Rows from block 2, named by matrix and row number. Each number is 128 + 24 x the weight over its row's rms, rounded and kept within 0 to 255. All counts start at 0. Numbers have three digits each. After the name is the row's rms in percent of the matrix's.
# f: spatial gating (model.blocks.2.mixer.f.weight, 128x128), inputs 0-63
f.10 098:115115136093108160098127095082143128086107087107118161146111105097100095112103068055089131141132146098081082109141113078102119119114078102121117093068119107111122132163147097119122101150133129
f.11 109:132108140102089122080099089120129161151161154108130144127119109128132126162139104085087115128101116116080111134149137147154147137133119118104094085093089097086120125096092080065091091122127093
f.12 095:143126136151130142100132102118128163198155157121095131116067097126120115122140122137196157156100141127111106130169180087078104144148130130134138092087124132174157121125126114168137127091099123
f.13 103:131142114116098148141134077093081107127142154089091136110106118135127112071064060106116140125104105104102104106110087100120099113117116109114135107121141165159131117101101127095077074111096138
f.14 102:122114103100136156140137100083104165138166178132115077105086129151121119116101101101067136113095089128103099113120100124142098128160161173156112094136164186116109101098133122103099106127130141
f.15 106:126136117090064091108100132133101119137117150125110097070054095119118141124111105166111103098099099076105102081109112116109093102101108123123109053095120150114078095128103111112110135142106123
f.16 105:137141078108102147100093102099111121150128142108082127094078115107075111122156128140066096117125117130134140106139144117074081115074102119111124106117120160136101077109068110116099102115091118
f.17 098:116153095132130144131073064073103090113113099120132162156129087092123146115138110080085082108105120149142107146163156128121092131108099124120140112102099120117101104102090151134117109166120079
f.18 087:139150110098128138126126120121174165129145121148175194191130129123116128147109113140157110128072098096088100130134123124168135130091079084127124138157120156138104108145105140121118102094090113
f.19 113:147154127109099109103114097107143134137088113120146126098157166142099106113075121111122103146088120154138147116091138156180159145145117088106103099143121104118106108108104135093102134143161144
f.20 098:130120113110107112116147117117129077145131122108122150092103187149101077107130133130126124125114144136137129139107139139171148118141117104111124150174136057113125120116127078123155115105122125
f.21 096:116106121061104110095160099120141116148173137109123154104113133171112064102119115150129109103118121114127139181117139109118127090094102100119118139117126068091123103120173114102097096087066088
f.22 085:149159084038090113081110085127122119131144136123176233130129155166126099101133113135106107157105146127115091132108136115103140130140093099108140092150127107100111155144134149128135098106125099
f.23 100:104100116100091105116157106123132112119155133125156184093159158080121115116078105131132133126114092117123078081058108087099112131084106093070143133142150078130103138136116139126111143113106112
f.24 096:123132136117121108096160141140143100134144137117128136090137123080075118176113079097106127127101096099124087043075144116098085148092122130094132171182166111161103117144149154182134152147158152
f.25 104:114091119120144132110108106115096118124121100115118148074091113132099098135164127091084135131077103095076087116135140127138112121069092131087133155097114124136099137087099160115089123165149110
f.26 104:121120181115107131117078065097111147112120091104096124091122139134127092104124183136127147135127123101128105128144142103161121119086085136110128138140152139117113145164127154136136161162117121
f.27 107:128111081100069122086095088081084119140142095101121145117140129123126101093072083147144165121131094127106105136175155108130128096135120110135137180101110091099093125124125141147131112124085116
f.28 107:110114125122102157128101107126120137138121088087122133119121146117133108063082068117168139111099092138105104141159142123116118137121103100114127130072100110127128093086095087111141116087098084
f.29 093:106122084115082126120146123119127094108122077076091144120118159154117125083096066089137201167109083096081123107140106110151136082090121097104133140148158150152128154134106078123119161110143117
f.30 106:110119115128086129150155129097128109120139070063077083110107116145089118115143101115126118166146099128099115109136136136142127159095103103137100111123124161132130114110089075061084169133112125
f.31 107:141146136085080084086082109102115120096130118083113139102097095155107140120196145180139125135183172130093099102104097111114092139136121093111111114085101091091130157152121101075124114135130134
f.32 087:108106125107082101089094126133126110088119101123104151127104100100128117068126089106113112106114152141108106086100123067042068100160131111088109105131136108136147100107112124092097099117139137
f.33 104:125089115116107134139151120098143123099131132135081127101129068107107146092088141126110122133130142174123118149144076085084092135169118155130107123153118146176144121128137109125135110091116124
f.34 098:125140118077096121133147149107087086119093141130118127068108107112109136169145197152132097058090126097133130117147136101061101112093090126113119151120110133124111118122093113140146117048120106
f.35 105:155144176120101101140150126106114141147107066114115130105131113100101097073074105152129100101068136119125176123154126115131108093113134094102115112098080092096081131098122091101111084093110142
f.36 106:131107129111113138144120125118142123112110082078132112135140085129110079074112150162161080063065099098110166155165099134140102085080128085065131167110113124098098117114142122131146123136118156
f.37 095:104121075094119167135111147128162152162125113115171174112112101111091106086098110138123123101070098111080080100171144131112078092117128134105137138082077131115135112133121102081128130104082128
f.38 096:129158078107088115105136151097123105116144187176166173161135092134126104112141124129113127145105075122151114102131149100106095082073104068103140167159148134095121116110140126165175152125106150
f.39 087:113128091120100152146140133143135123119132161147152147110136124097117163128156129119097124128072074093161120118173144143098148165119091122160152112120153134145125140139118098123091099129154163
f.40 111:129154073122111107115156129083116138138130115106114137113128090063085069073123138134151163161116101088128133101139116085155147131128109112117122119155162143142138149093110088092123128102091126
f.41 098:166134109125098087072096089106132127148123111089126101091138113108142103112134137086095121119100091094095092086100152158187145147132139137155139151138153126135129133112091082125100129129139127
f.42 108:136121123120124101100102115088078119127109064099114106098089074093108106145165174146167116118125127104091095142125124159127117176138105101121092107108109123128152095116085095129126157104108087
f.43 102:107131075124117114110161127134115109105112091136131116103159111100103107141132137138133120125150139132125131134145112144155157146172134103111103092087144147118117149132107090158136163152154125
f.44 103:082102083085106122120137125110082092120158101113112121091097101116107116134096116134097087107104095135112097131134072112128143111140186113151154080066118085157138131138130115143151159118136088
f.45 089:141129132151136129090162110103115110110137133113132143141156110125100118088094129101094123072098118108096091089136139132093115120121089112172163105121095115137120110107094113128090087112121092
f.46 095:148135107101115105088117127107120112147189118093101107134131115076105122100098106046081127106126133107118105103127136120110170141106110131206182119149109101108093126153116119165151120107111094
f.47 104:125126119131173141099107127124115110115150116098088080115122138135117123127107123120107147111131113078137112104112070069069111104114142101164174172145105094142122112112101121142132102118114108
f.48 098:134103153091158139101111115118092095096097094107114136100108148179115101155146113141072156118104123137127109123133117136124109116113184157092103194133109057111147131145132123126117108123126135
f.49 099:151122141137118087104111123081115127126098134156164171090130163114123109105117124072101149139109114157136100102112112114149112114141142117109113076140157062088072158154146125123158146118086143
f.50 097:115088102123115147155113105100098110098119127117112113081134108080118151158114135123078114098094126125110102116148137184145127111104090085108102107152167086104092109123110089078106074085107110
f.51 099:125106097090133154118141188147170153109150163121128161126118090096143141136098123100066129117125122125118102103129131148144124161126104094087104132109132144121111105112094070122157170149135112
f.52 105:130125094078099109108105145142151117135130120103076152120122133131125118119139158152103128115090077076105153090079144120120118127166138105080147115128087123184158083085100119146111116102114103
f.53 109:123108112128106101082111100117131137137158135120095139114090122153163136152149151154165159122121136093067114124131114080089108129158124112103111128141102129160179152141119095124089097115098101
f.54 108:138119107147124112108133124115109119134146108103084119104078109150155118159154107147140090072110107077085136112122121093114143078127149117073118118155103088122139198147114085107115074087108100
f.55 087:100138089114136127112106112143169140141097080137083108141122116107114133190149113128106115077124134089126073121131124089127137117151122127115104129134129100095117139147140117124116066104071082
f.56 106:124117101126169136111136110145137147152128046123068117147123116152121116157143092149141144091108142115118141155145126081052132113140115104120097111131119103145136150137159142118086121105081086
f.57 096:134146121089136133108110087128095090106113073073095098133158120108111108121103114156135133123110118124145126125096093075084102057101104090146108139132117095150153127115090153139118116125123072
f.58 110:140147131089125155150171148099126127131156108106118125106118094119112114116133130146156125125147148154123121121081106104083065054066074082096127097083122100142140118144119131154123144103152132
f.59 101:109104106125166158123142131148109136107152106062119137067081102107073045075105117130125117137124109108083126116122093140065115113105097142128141091093115147133105085115114125092142143130107107
f.60 091:143129152112132154160133121165148133123106153106090129092107101066093103122118118156137110142116106132120132108138121104056096125140118107145159102080113097105097105126164154120142187160141149
f.61 100:142129093077112128105117108142148157135109104082102154105128081095106125134130154166129115125145139146120107099101097103092068073090120111143115086091102134128131129123150128091087151196136120
f.62 101:138121101063121109110148108108157200147083068124131126094148128151121126106124068118110111116135133094075110107099121128122093101101109105084118130139121109100105101139126115142136112130183133
f.63 105:116122104043103177138143133098118153136127156144094094096133123127140119126127062086067130129127150131090089104141133161094116129098090118122126104119150082133140111107078100087096110118116158
f.64 096:154178133086147142131086110136127120144145205150161165133143123133136100083100073090096121102104122108113128110126124138108100102090107098098149151123145130124089108107119123138145098106114093
f.65 094:136146094090126140140188127105102082101139157116120123112093100116105116103115096128149124107066091112133120108098144131113093129138078109090135131090120118084119098080109106129149123083085092
f.66 095:133142110135171156100111094121120096074134151114081124142134122114115121108081070141139115121111126101146135101115114105136121105125101084055094091085103114088092109121125085137104110123131109
f.67 106:131162098098121100087089126134137089103106143126090118103129122122135112096094097084070089128099108139127107102090125113112113134122124097098104073112165147093124117139171127132118113129121103
f.68 104:135139120078086130119095078132116091067077090072099136068063115125163126080103136136128134114103120116106107104103142115105139161106125118118131168136156152121112129157147142147098086111117097
f.69 092:128107124078117146105097121150166115088124088126114148116111116102112099110100113149139156139128124139126117099120079077052109117116112098065109133090111130119089127109083070094116111120128135
f.70 093:146120133103131132097091090103111109078079102098119126127139111087086067070058100168143158132116113128130126101087119099104135126118107121120128146156139127121074108126137132102147142136143139
f.71 116:132122128090134108093095142143156108103091121108126141094137100090122134100102146143124127115102090097104080091112103127055105128149117140111132171164151141109084097117136121073144148157152137
f.72 119:139148145092099115108097119110083081095118137128155160090091100075119147097109115112071121131120070138134103111105114120097121105090110194161148162141155136129133130114138135108094107106119125
f.73 102:125112109121126122133120109094103129105139132142133141095124072045091114102093045123099119133090114141090114147142113111073069063069094112123143131129155137136091114099137115129122123112118105
f.74 098:151144125112148094072111149126108084083095118102093147108117116121135146185119119128162129097124082129083107118172123085088120096094118114125128095098115113139137139092112136143093119131111105
f.75 110:114128103111137166145146128141143128127159155125075098104146123100109086122099085093114091135139107148150135123169162113127144122129123133116114157161193143129105108114144142135121087110101125
f.76 106:135140095086120145133111082112133108102136163161101115086116101101140102133136134134109103091126123177160106087077066043111142143137147142137126098120155134136092116092141172134150122128142171
f.77 096:152151126139138141095109114112148155128140158155129127124145174167109095114081134116139098129120127114122103093132173158156149095096118096111105108124130142094090139108087109123112084135128127
f.78 092:135107123095101102099089083108131117129100100130077089112105128134055084149129113111140137148132132129118136118118128115143109065098122093145098104102102107076047100108096092130175140114130151
f.79 100:100083129113093096083111120099118127124093128155089110134132130137105084098150095126167138155145171154105083128091101132138148073086083080123099108099152114105066125140111095138155173141182160
f.80 100:118127185164151146077105088101098100142154129127089092108142160115063082124117109101144115130111149127099087137105116085157117122117112121153078081126093086081108144172103088084115117115121172
f.81 104:121113099096106087123153115102103108109123126121106074071088089110102102145140133092108082111078103129133095127132121126135075061134164112082116099090082114137092128119114143153129140149107131
f.82 114:124150104089083131160114105137100054061090124173127115101116109159135139186166157136126092147103126144162125121131134122141108108124100156150127139118096134151103103101108105124122085121120116
f.83 104:121126094099110118112100080102099059097086133118116103125099115107083101141147096102115107137098162162169108121111114093146105099083113135143097120137123089066084102079109094097120129080078091
f.84 127:132128111104110120111118113131128093106112130107099118145122135160130097135123096090094105138100138141132154108110107081099107072102117111113125135146128103078107144136114108106078111142111111
f.85 096:137120151136106074104141109119110108089108107104113117114109126174156147139116120123118143160131101123168185103105119132118101109111113086090087094104109141111118125133130120144118074141107095
f.86 102:101112117128124113123122130139150148170184133128138132096116132155153168158182169130133134179120133145133142141132113116117088108106089110071110104099098060103100127118105077087137161158113137
f.87 088:111068123118111111130128135112110125111130130139141148104129128118116113108151186163123097091105122073080078131152107100140147159135131112127152117090078100163122156151127125129165156184123145
f.88 095:124119131105099122130143109107141105145082094122142155146125122128122139119058088110111080074141127115116081121143097129100083069099157122131116066113135111138120166131100133131150099120123134
f.89 105:136121129123146137155155136170174136126104100112152123101086110133153138146123151134144108111126130102135148133087084122111099099134137154178130108133128116143112062097111120127116141135108125
f.90 103:158129126136120151106136144148111098097098128148127074075080096136148102113134143168120096117132134124141123122136098134166122142156119102117129128151132113120093097094097090123099109123118123
f.91 098:138117107104092144104147142107102103081055107099099130072121112124113145119109106106120092090098130105112099115124101123107110124139148109125126090120125135179114102115154135133105100138120132
f.92 105:117098087130122123124147158142095099090087093084137141100125089136108113135091093131120065081101150159128119121104123134079095142143124093154097097149107089098089099126122115118111107117147114
f.93 088:155124118087108130148148146099105167153123102127137132134118096132117134134118126132110134136127150095091117093074116107093074081126100109176104132154136142122097068112119112107124109104105123
f.94 111:155153089077117095124117112111108111138138120122112133104121120114078086127137111105129088144101150118116090100123113121108093116090095088097091103140147076110091123131100116131135100109084076
f.95 105:143140101093089105086130108100096133106119128160151117073112133098079115119094138121125087129101124128130096113139135110098098136123097088132112124127121086114094098095087114148134113120119119
f.96 094:133112111082117148106139128115089110088125137163130122141137157132105117048103148121120063102115142100127109133147096137118136154111089120128099088121123101128131148114077100126132136142175163
f.97 106:116092085073119123126176156135134138094107125155132140116096082090112151108121150155130108127134150120127109128113098132150113136159129116106103098096092086131119135151119123141146135126135110
f.98 097:129078095118102155114132114122124123130142165142130112107113113118111139128102148103112106118149146102118133139088080140133150120124140113145121132125114119143098110106112129102163181133139071
f.99 094:147136118122096113099123149115100120087127142121137138096105114095121095096124162153117106122098114115143115100087102138122087105117164128137123123153150154120106121132109149118127164171154132
f.100 090:134111112078114105074105166136132126117116101103115118131103140111127097125157162127132088131135138123170129134134148099113097107123135137115119126113134137147143187157153137086094115121117119
f.101 100:137100107089123090095140158112076097117128121132114135151170124134166128131126128124127080089123098144103104161125118097104106099129143135139117125117131120130154170127118109127134090139137122
f.102 104:125117107081096087074117135136100119144194168161121140124116113103125152143127117131122123120118120142113123123106109103115125136110095139110082092105103097112111096117130105084097115139128089
f.103 103:111123117106111078072114162113088094134182138114088126128113102110124128154158119120134077101092100132113071125082124130099130139123121137124089103080097102120133147094121135140127130144157100
f.104 112:101102121103147114115179171130094098143152134166125137167162124131121126119118117129123087097112123121133106142096121145143114131164127112107097086093131098117144143070084138134133129128139095