From a checkpoint of a small audio embedding model.
Model: log mel input, arch gmlp, width 320.
Data: trained on read English sentences (LibriTTS-R), 15625 training examples, 149.1 epochs.
Rows from block 2, named by matrix and row number. Each number is 128 + 32 x the weight over its row's rms, rounded and kept within 0 to 255. All counts start at 0. Numbers have three digits each. After the name is the row's rms in percent of the matrix's.
# v: gMLP up (gate half) (model.blocks.2.mixer.v.weight, 416x320), inputs 214-319
v.295 095:151086120140084062150095128142083169141086154148110090116099088125154107162065112154064112157113106069155100105126105086126137151113129115164090137105095111147150098176149135142084185162092136145084132171141160138102144134151148118110165107138127153103106168184095112131058109147130126133148105143076097115156161149122
v.296 096:148166116104136116058100120106104150076167160128082093119175112061137044142089134039087078099120113149116130114114135129102133112095110123152205131144188088160151155088084088107124153131114147129096138165104085137069115077110131118126136085119090111165149140118090209129098184088171135081104100147095149137146053099113
v.297 089:132128135191077086114100141095092158092101106139163107171122134097131104122101128112131133124132125073167108047216114143111135139153147141145153136106148117119195091168171130145122141131095101097114079116106153136109120122111162131125083085139125084129134175177128105075135138103096156092089105122165122113208111112129
v.298 086:188123179146153164140094096152109098114183152133208096161080156153121122115124152080106158144167086168127112107150083106102191113116118180143155050117163136162130115125127105159147121070096099164132134124100123138065057139117156095108106158135163103167080120085206116120112138125093146095109119141136108114179100091103
v.299 101:118165103124144077158115111128157088172123153160118141160149151142173152142183147146118176168121086131105076211124073122067167134160152127122126117106128099098145128100142088153166145161083121164115077177109129172100127108064119169101168106123138124104051145168110112103132109123171162130150097134175145126120211201087
v.300 105:102071117100076095159092095161091107129158092107173086067092106106160139097118132160123115086096119140097123134136064137126127095136130120066133138145141094111145145112098149122109121111101121128155129113106101080124076100128168113069122111098134159130189130074078122114156164127135134069063154090124161118092071092105
v.361 081:121126110123094071149152128099108171096140101146115152160108161118165148180131135125126140106148130143155122128119136131139125082118089130112174068159160162133117137181177123152107108127136173125106091124125092073136142099130118106107144106150103159136160052095149150103160070112095136154108071165178134119050133099142
v.362 105:179123204123126101099117178072140133094131217108122100128178111124069086104098098107123144143162095136132073149189157165123104152112165121091108104099104109128152173157117125082137144091121188135169134098118160078091169112081135113156174129110170158092117137106181176131136097168179119134143118151092081088153174180115
v.363 092:100115101117152134111068160159116119156111110090166106150085128090126141103077146073143096100146107158152147137195091128121146152100177121128169140091143114136145092139088119143072116086080142152126146131098121138149111141098103120137089118139128151131118103085089127055088100076095144145108136165165153154140082125171
v.364 089:109123105108082089099089123057106164112150084077114126126178126143084100114085117106115123131145122136140122136145109105110148144141108123103096135085145119195175129108172105102087068118079126076094094120101111117127123123138103108114132140148129164100081152094149090082056092132106152116100110133100169139156107108155
v.365 087:115135145156154095073111094146178094016128177148141132173176113126199127171222150104173136112104120120149157105092127109150132151119137143120081126095110087112134185072075117159113138148145095145097125161157166157112169098197131143117153116124132115089106145073080146106094173123133156118169089175133169187088083136099
v.366 098:142121108115117037145146160116122118105071091090160119099160111097149162104097149054119130140089133137118135115119100122058204118143079112140137108082147098140113130118165095122087086118092083162148082133070139142202104070124170090081185152126101153105142139181131114155131110113101134124117150086108135149092181100143
v.367 104:128224106167184088132152174146143157147183133178139111081129145100118143118102146113138158120112126126105107124121103133152079153114118062107108062137126124143176177059121141123089172119115090157104051092137132100137087089108185122108096107077099175160129076120089172149093134161158086059094157084167115092119143100084
v.368 099:148149077144091135165195153142137157096121059093165150117157184088105166183153152146141111114187097147128128090127135115149132108142118116078118101084135056128155113084140115077143127064174077196119082179122096122142188086150134097168106102141187084156160136117156159090154116135153106127108087174189147144117134113117
v.369 101:112150157161101130142092116120116149166171119066168077109075157148152109081101109087123116111138143132115156132124139100111138082137137172150127104144111084062180107120127089141149159131127135097137145139157108116113180115148136107104114094140181124107122100102169153140150132102135143106110110197132153137105116123115
v.370 096:155105130141062128066070085126107085102176180169158191122117142121208085096171125140121134136132072143173130150163127157105085096109131183146173173139153100142110113111146126152155118105143151137116091110084155135112107142107144213145094102104121167103072141114148086128092171104083119184125088200119117118119147140072
v.371 085:114118093079113149121125215149138113116174164152168165112152140083152111122138119124167134190133154121143152123116123146102152086178086192134146056121133110117121097129097206144134112110164134156117129125115116145066139167092112207104116009156140077057113131118087103086194109116155167151154122175081109200138141108126
v.372 089:143149137160120156132116119085140083130117148091159089098133098132136095025154097083165056144163103144054118173181071112147083177135083121156177085119146186172177148099166150120147190078172104111068120084093149132128100154137154182140096122143109146146117171095138130154097131137075170062153160137157132101100087118176
v.373 109:128132122160085097071124138110119165127080154071172072137120155145132142081065108099146104107108082159160067129132098092067095124115131057103100117148131108135157108057145063148141072136083124115138144167136142140150137136106122076068121127074108126099118134088113147129089121132169148074135076174070115122126109154119
v.374 095:168147113070104126195198104196135184153143080107152155129089128083113151134078101134156071093128103145119176127132156194098087134078153091140089051088129068154171157149157107121152073092176096138123149098156169106138099137089129151201157068143121174112114103106128162100153108151133057167157135137118135058121152111139
v.375 095:107115127135101151120105114075085093095122204135130119127075167143142077147072067173095123071179148087125082219168104103111161147109096126100190128073149111065126127101130104120134103132163130139067145072116151105054072101130162136120090106101125111051082155095157182133092111132110148167104083139194161085121056101158
v.376 096:103121201134126069126061155110160141124171174102144146121101111075157106149164111125065145161137060134092130103135099180124128160129105104150123113133103123082127134133105123141156126100146166181140077131134114092177130131121165174119127122146113107137092143145130196138100141174093121147109013135072100122116151113090
v.377 102:092110185101061075134134060121090135093140172096143129152175159083167116129118130110111136096032135127125122136170059109101165140168166100109077100089140117075149135123130134137118195068100116144088109155110118145176152160090142165121125091115121214118075148072103131094111139122161135120105099170147170183103084114113
v.378 093:136108103118118059149098084116148131110125120107128120102080131174179092111127131096120127129170084092126095142168073107113144157111156129077102099152119112098117084133126062067171143173109128091167160208147117173111090085100084178121157148130135127128095130092125132090118142095130168134116083183142142129145169112106
v.379 111:109124082135112116123061099078140175121153116110133116185085165150155137186150135071121149094119032109132108120152135080120151138088127108107076147142191111116099104111080101091142128114108116143170142144109106118121103114084116121133109124131095106116093130073149145192165163115125170171094085195146111118141103117141
v.380 098:193169172149182095119140183063180122088113165146130124101143142104128130158118103108134112113193106134130084132161083124138149129091112134105113095069159101117147142141134071134117201116133110146087133168116125146100171094082109155151125135087127154182090123145210165101125106168111151127175109113112103103208140125153
v.381 076:113102069130199111141104149125106121156124070123116063141148113125082146177116109141179102159131123069117138109137061193134120107121097110068119120103093115100132136156130084087148184098124088123107163169126139114099092102142129098110199020113058095113052137128145117072146126085094181105132113131178115158135149097124