python train.py --arch="gmlp" --model="audio embedding model" --dataset="read English sentences (LibriTTS-R)" --train_examples=15625 --n_mels=40 --hop_length=160 --input="log_mel" --spec_augment=true --win_length=400 --targets=["voice"] --num_classes=2 --embedding_dim=64 --norm="rmsnorm" --mlp_ratio=2.67 --drop_path=0.1 --subsampling=4 --layers=6 --width=320 --am_softmax_margin=0.2 --am_softmax_scale=16 --residual_init="none" --optimizer="adamw" --learning_rate=0.00086 --beta1=0.9 --beta2=0.999 --eps=1e-10 --max_steps=9100 --batch_size=256 --epochs=149.1 --lr_schedule="cosine" --final_lr_fraction=0.01 --warmup_steps=1820 --weight_decay=0.2
Rows from block 3, named by matrix and row number. Each number is 128 + 24 x the weight over its row's rms, rounded and kept within 0 to 255. All counts start at 0. Numbers have three digits each. After the name is the row's rms in percent of the matrix's.
# f: spatial gating (model.blocks.3.mixer.f.weight, 128x128), inputs 0-127
f.0 074:138113137110137123121114127106093063077112108107093119082087106130095135135104127123114085135133087087154081081112139163110140147151110117094107103141119127137083065107130148108116093081085096107132130146120118133135178127136143118103131076096102138151134152154130116112083113133116125129112132135133130132124129132104122075099131129102097099116114093101121122124120101113128107109108
f.1 094:133172116107143121119072141118139089099063076138113131126120104145122111136143093082089100095139118120130084124127111146120142140108128134102092131138122114113128116123108142131152146148145126114091097127104158168192202143138094126115140103105136167162116088134160096106139139149144137105153166157163162111144157164141131132168156149161145141135121142147128140125130114113130114131120
f.2 087:094136143153173134150116111145097132115142159178114129102129140135121121136084081124130125141152175099077106104157147153120148128135133147170116147142116113111086129134162115132110105109100132115107110133139082112074107091138104154140189152129144115142115155115122104134152155130110128099100141092138101063101109124091150107103082111113087115129134127107100075119123118140140106131125
f.3 104:118136094179131102079125114109157151168131098097126144116117162161071073120140138131154137120122125129119052117135101108140121115138132163121108117113144153128086135137112122105123121125117144168176109125112091107128169125166149180168172156150183150104120115167157105096090099126127153129125143109123151110140095116091112114117108140123091096107113119125119124130129137136130139128127
f.109 099:105122123127135112103129098099130120147125124137128125074129167109124122119097100146145120109118118124136150116115116164140165148127126128122095132142107135115090103111144149109069089118093072104130100113158155148146175146096097089092133128128126156087088158117115138145137126131120147142120112128103137093093093108092152097151163136127104126088104129110107098087098077090092094097095
f.110 095:126136173119121098113158133120113118111113111151136143084093148167172182147142137144119088112114097106109108122142104172108143127145125153098082146154121130117136131121145159123113109099135113127148103124192143133121157177145140160124120137136159177116092153159104113118142107111146125148130150106087107110147104092107172137148115170161145105081124137138134117116061107128116097121121
f.111 102:113111154115090078113141109123127105141100098135147170134133160179169141129150144153112114106135113112155169145149120180159142127151118121113108142161144132112122138142128112138104103106153113113112123137133133095110131147153115112117121135137153145136132161133126143166137086105187191110107119065055148145093097141157172114144116157137134148121116138144113127103088095115096118100115
f.112 095:096094128128162145136139120134113124146113069083088152124130127119105110079125131124108121117092117109146134121134118140120120124108098111113116147123131144115132155161129128130061097074125097133143150141139133098101111154159106126147140132099112104078132156144146150121128121108155172183135142141070172114121134099128125103139152175142136148125109125103079099112107087095099098094092
f.113 102:115112118129132134121132129134144121129102069081092112108133107100085091107125129143145095119088080086147148099142139145162169140108086135142093153126119148135124143164153141142064110102130158157153126131123112106138163162128133109081098126124101120102089111135171149099152110136131164163114147130117167120119156129137142104097117126128086136128089152156123098114135119114099098090094
f.114 095:111089149154149169135165152114112134148115090143127121076113127100102123160121135162173111132131106114116112128148135149149160182150079123150144157157152138144142117137163156123085159163176174131112139163138169125128109137117112119122121119153111099128098093084106137119152112142141131135124154140136178179166151136137128073111113101104096121136148148108100117105128106109101111107111
f.115 108:093082095131135126118159159131144158165102072112115100099105110102132140144137109117151126126130111119082121136159143168120117153131091112115103141086115130127137139136187151134134153144144132089122104140156179130126104134117123117092083117147115084085098070102093121114093125159126116137122162137168186149133100133147135106115096139122113112114104164132126110101102105113102118102114
f.116 102:125070121127179136137153131108137148169144117125119120095107102070110111136138114120128110150145117118125165167163125179149145154122113131173148166153125131111116112094109124136147142124106130104104134138162161122147153184129132130089096134147140096108105111126128128126099124154173144181136174139151138113114127162154125067092107118086094113139122148120118118127104086100100108103110
f.117 099:098073088104170146137146095107097112136155094095112130131126107082076103104127085101117113148126095107116141142116123154122145157129113105152175124128124135108142128118114103101107133103092124127114126129112137105118154165124117100091110146128142127164116152104131123146154120134136128164109130123133112114080092154145119088118126149104103095101080127133134097066097083100088114091097
f.118 096:099070122153170153129131116125139128127131088084124133114124138130130141140151132104118114150163125108142180174168160146147143181148089100111141139132134152116127125124114107102138119084108125133116099091119146106124124125092077083129154159146134102122146146100106114100118117160160111160128167181160143120125136152142103067100119155105108109105085113108142150118114089101122127102117
f.119 097:103092093132124124108138118148160123121104080074107127128125124096121135140141105140109103133132137119115128138149170155159139162135085083137172120138140148108106068084118111123126138135111129134131123100123150106118133147075107093113093111133131098123112111118124102074090124146180163179140127132115118084121134175158096098124105116051108121140118141104125148143141123112125110107111
f.120 095:130129115130119154139144110147169136140126104131129105062105187157159132137130111119138130124157118127126146154147164168158145162170111157162151126146147128128144086100141138097087134153145102134124107118116131135151148155132120128116133109141151111131096063075115104079111137131140128122093089107116138101097101092115125108117115125081110095134131140124119146197176158142144099116103
f.121 102:102116092126137134113102095148130118112091114112143115091107165156159148131148128138117093126132089101094159187179177170129131132122079127127119084114140141114135122100145170132150131134140133135143109106120106115120117146129102122094120153133135118095108108102093087072097114118127147142115099072117151137112095095111109084100095099081120104117128135137138142138133101118112096103089
f.122 091:104089121132148137122129143144143133145146152151137116114130181158174170157168152134170141150128090125124140165184181164120115149125096136129133141154173173149097093112155176102128125145134109131122116110133136117143140167120150151108121141157139112108137123137106112112133161156147168164122123103104149150150140113162172120100105116095108098139161156131122144133134089103111090101086
f.123 070:109100085088123113099077093079094078088103107096121134129107120090125127142149147117159154147116079110126119136136117129118113100109108127122137099112147155103115119107095125115130122105129128135110091081097095113101125127125150131095092085104110104139130106142120123115127124106121149142155131104098123107138120118135151102088100127101104092114119125110118110110112068111112075084067
f.124 073:099109096084110109075064074094076100103119119113119124107088128111123151140135124140176164172120061111138121131138146158140117098115098130140140121136132160120102104082083130099101115125120110124076073086090074111133141133116162140110109099130146123092116098096109118119144148126134129101083116125123120105107136121122145131133134134132110108122146147124128132135129115134132121124111
f.125 076:110121113079114100092093114115075097086091108104143111110098110102088094129105078110140113116105093095094104093101095119122118104085110108097101116105110118105098128109112125153099082054102079097095102115111114110118112128147122122131126147115117114100087063125112105121143150137132133126113113095105127126129137122120109128138152154131126109114116135119135127125117115127120115097088
f.126 062:125130144087125119085063077072065069069089089097116110105079115114115128124126101114162152139111084139140089125131132165117123082064077115130131121107120149133127134132100118127128096074129111125100086104120104112129136127139138124116128109137131115122124123129127116130135158110169140131133131118111144152118129137131117132137160170141133137146149137123132142148149145155153131152133
f.127 082:124137136116145124114107109092065089077098114113114099091103105101101141146124115141170169163109102108099078096099128137106105086080104107130109116123113138123096119141114148122094097053090110109084087129107072080117111137139130137131131117115112125104110117132121107145147162142142128121112131137139144148142154151144141166156164155144144135141144148144146140133135138147144142145139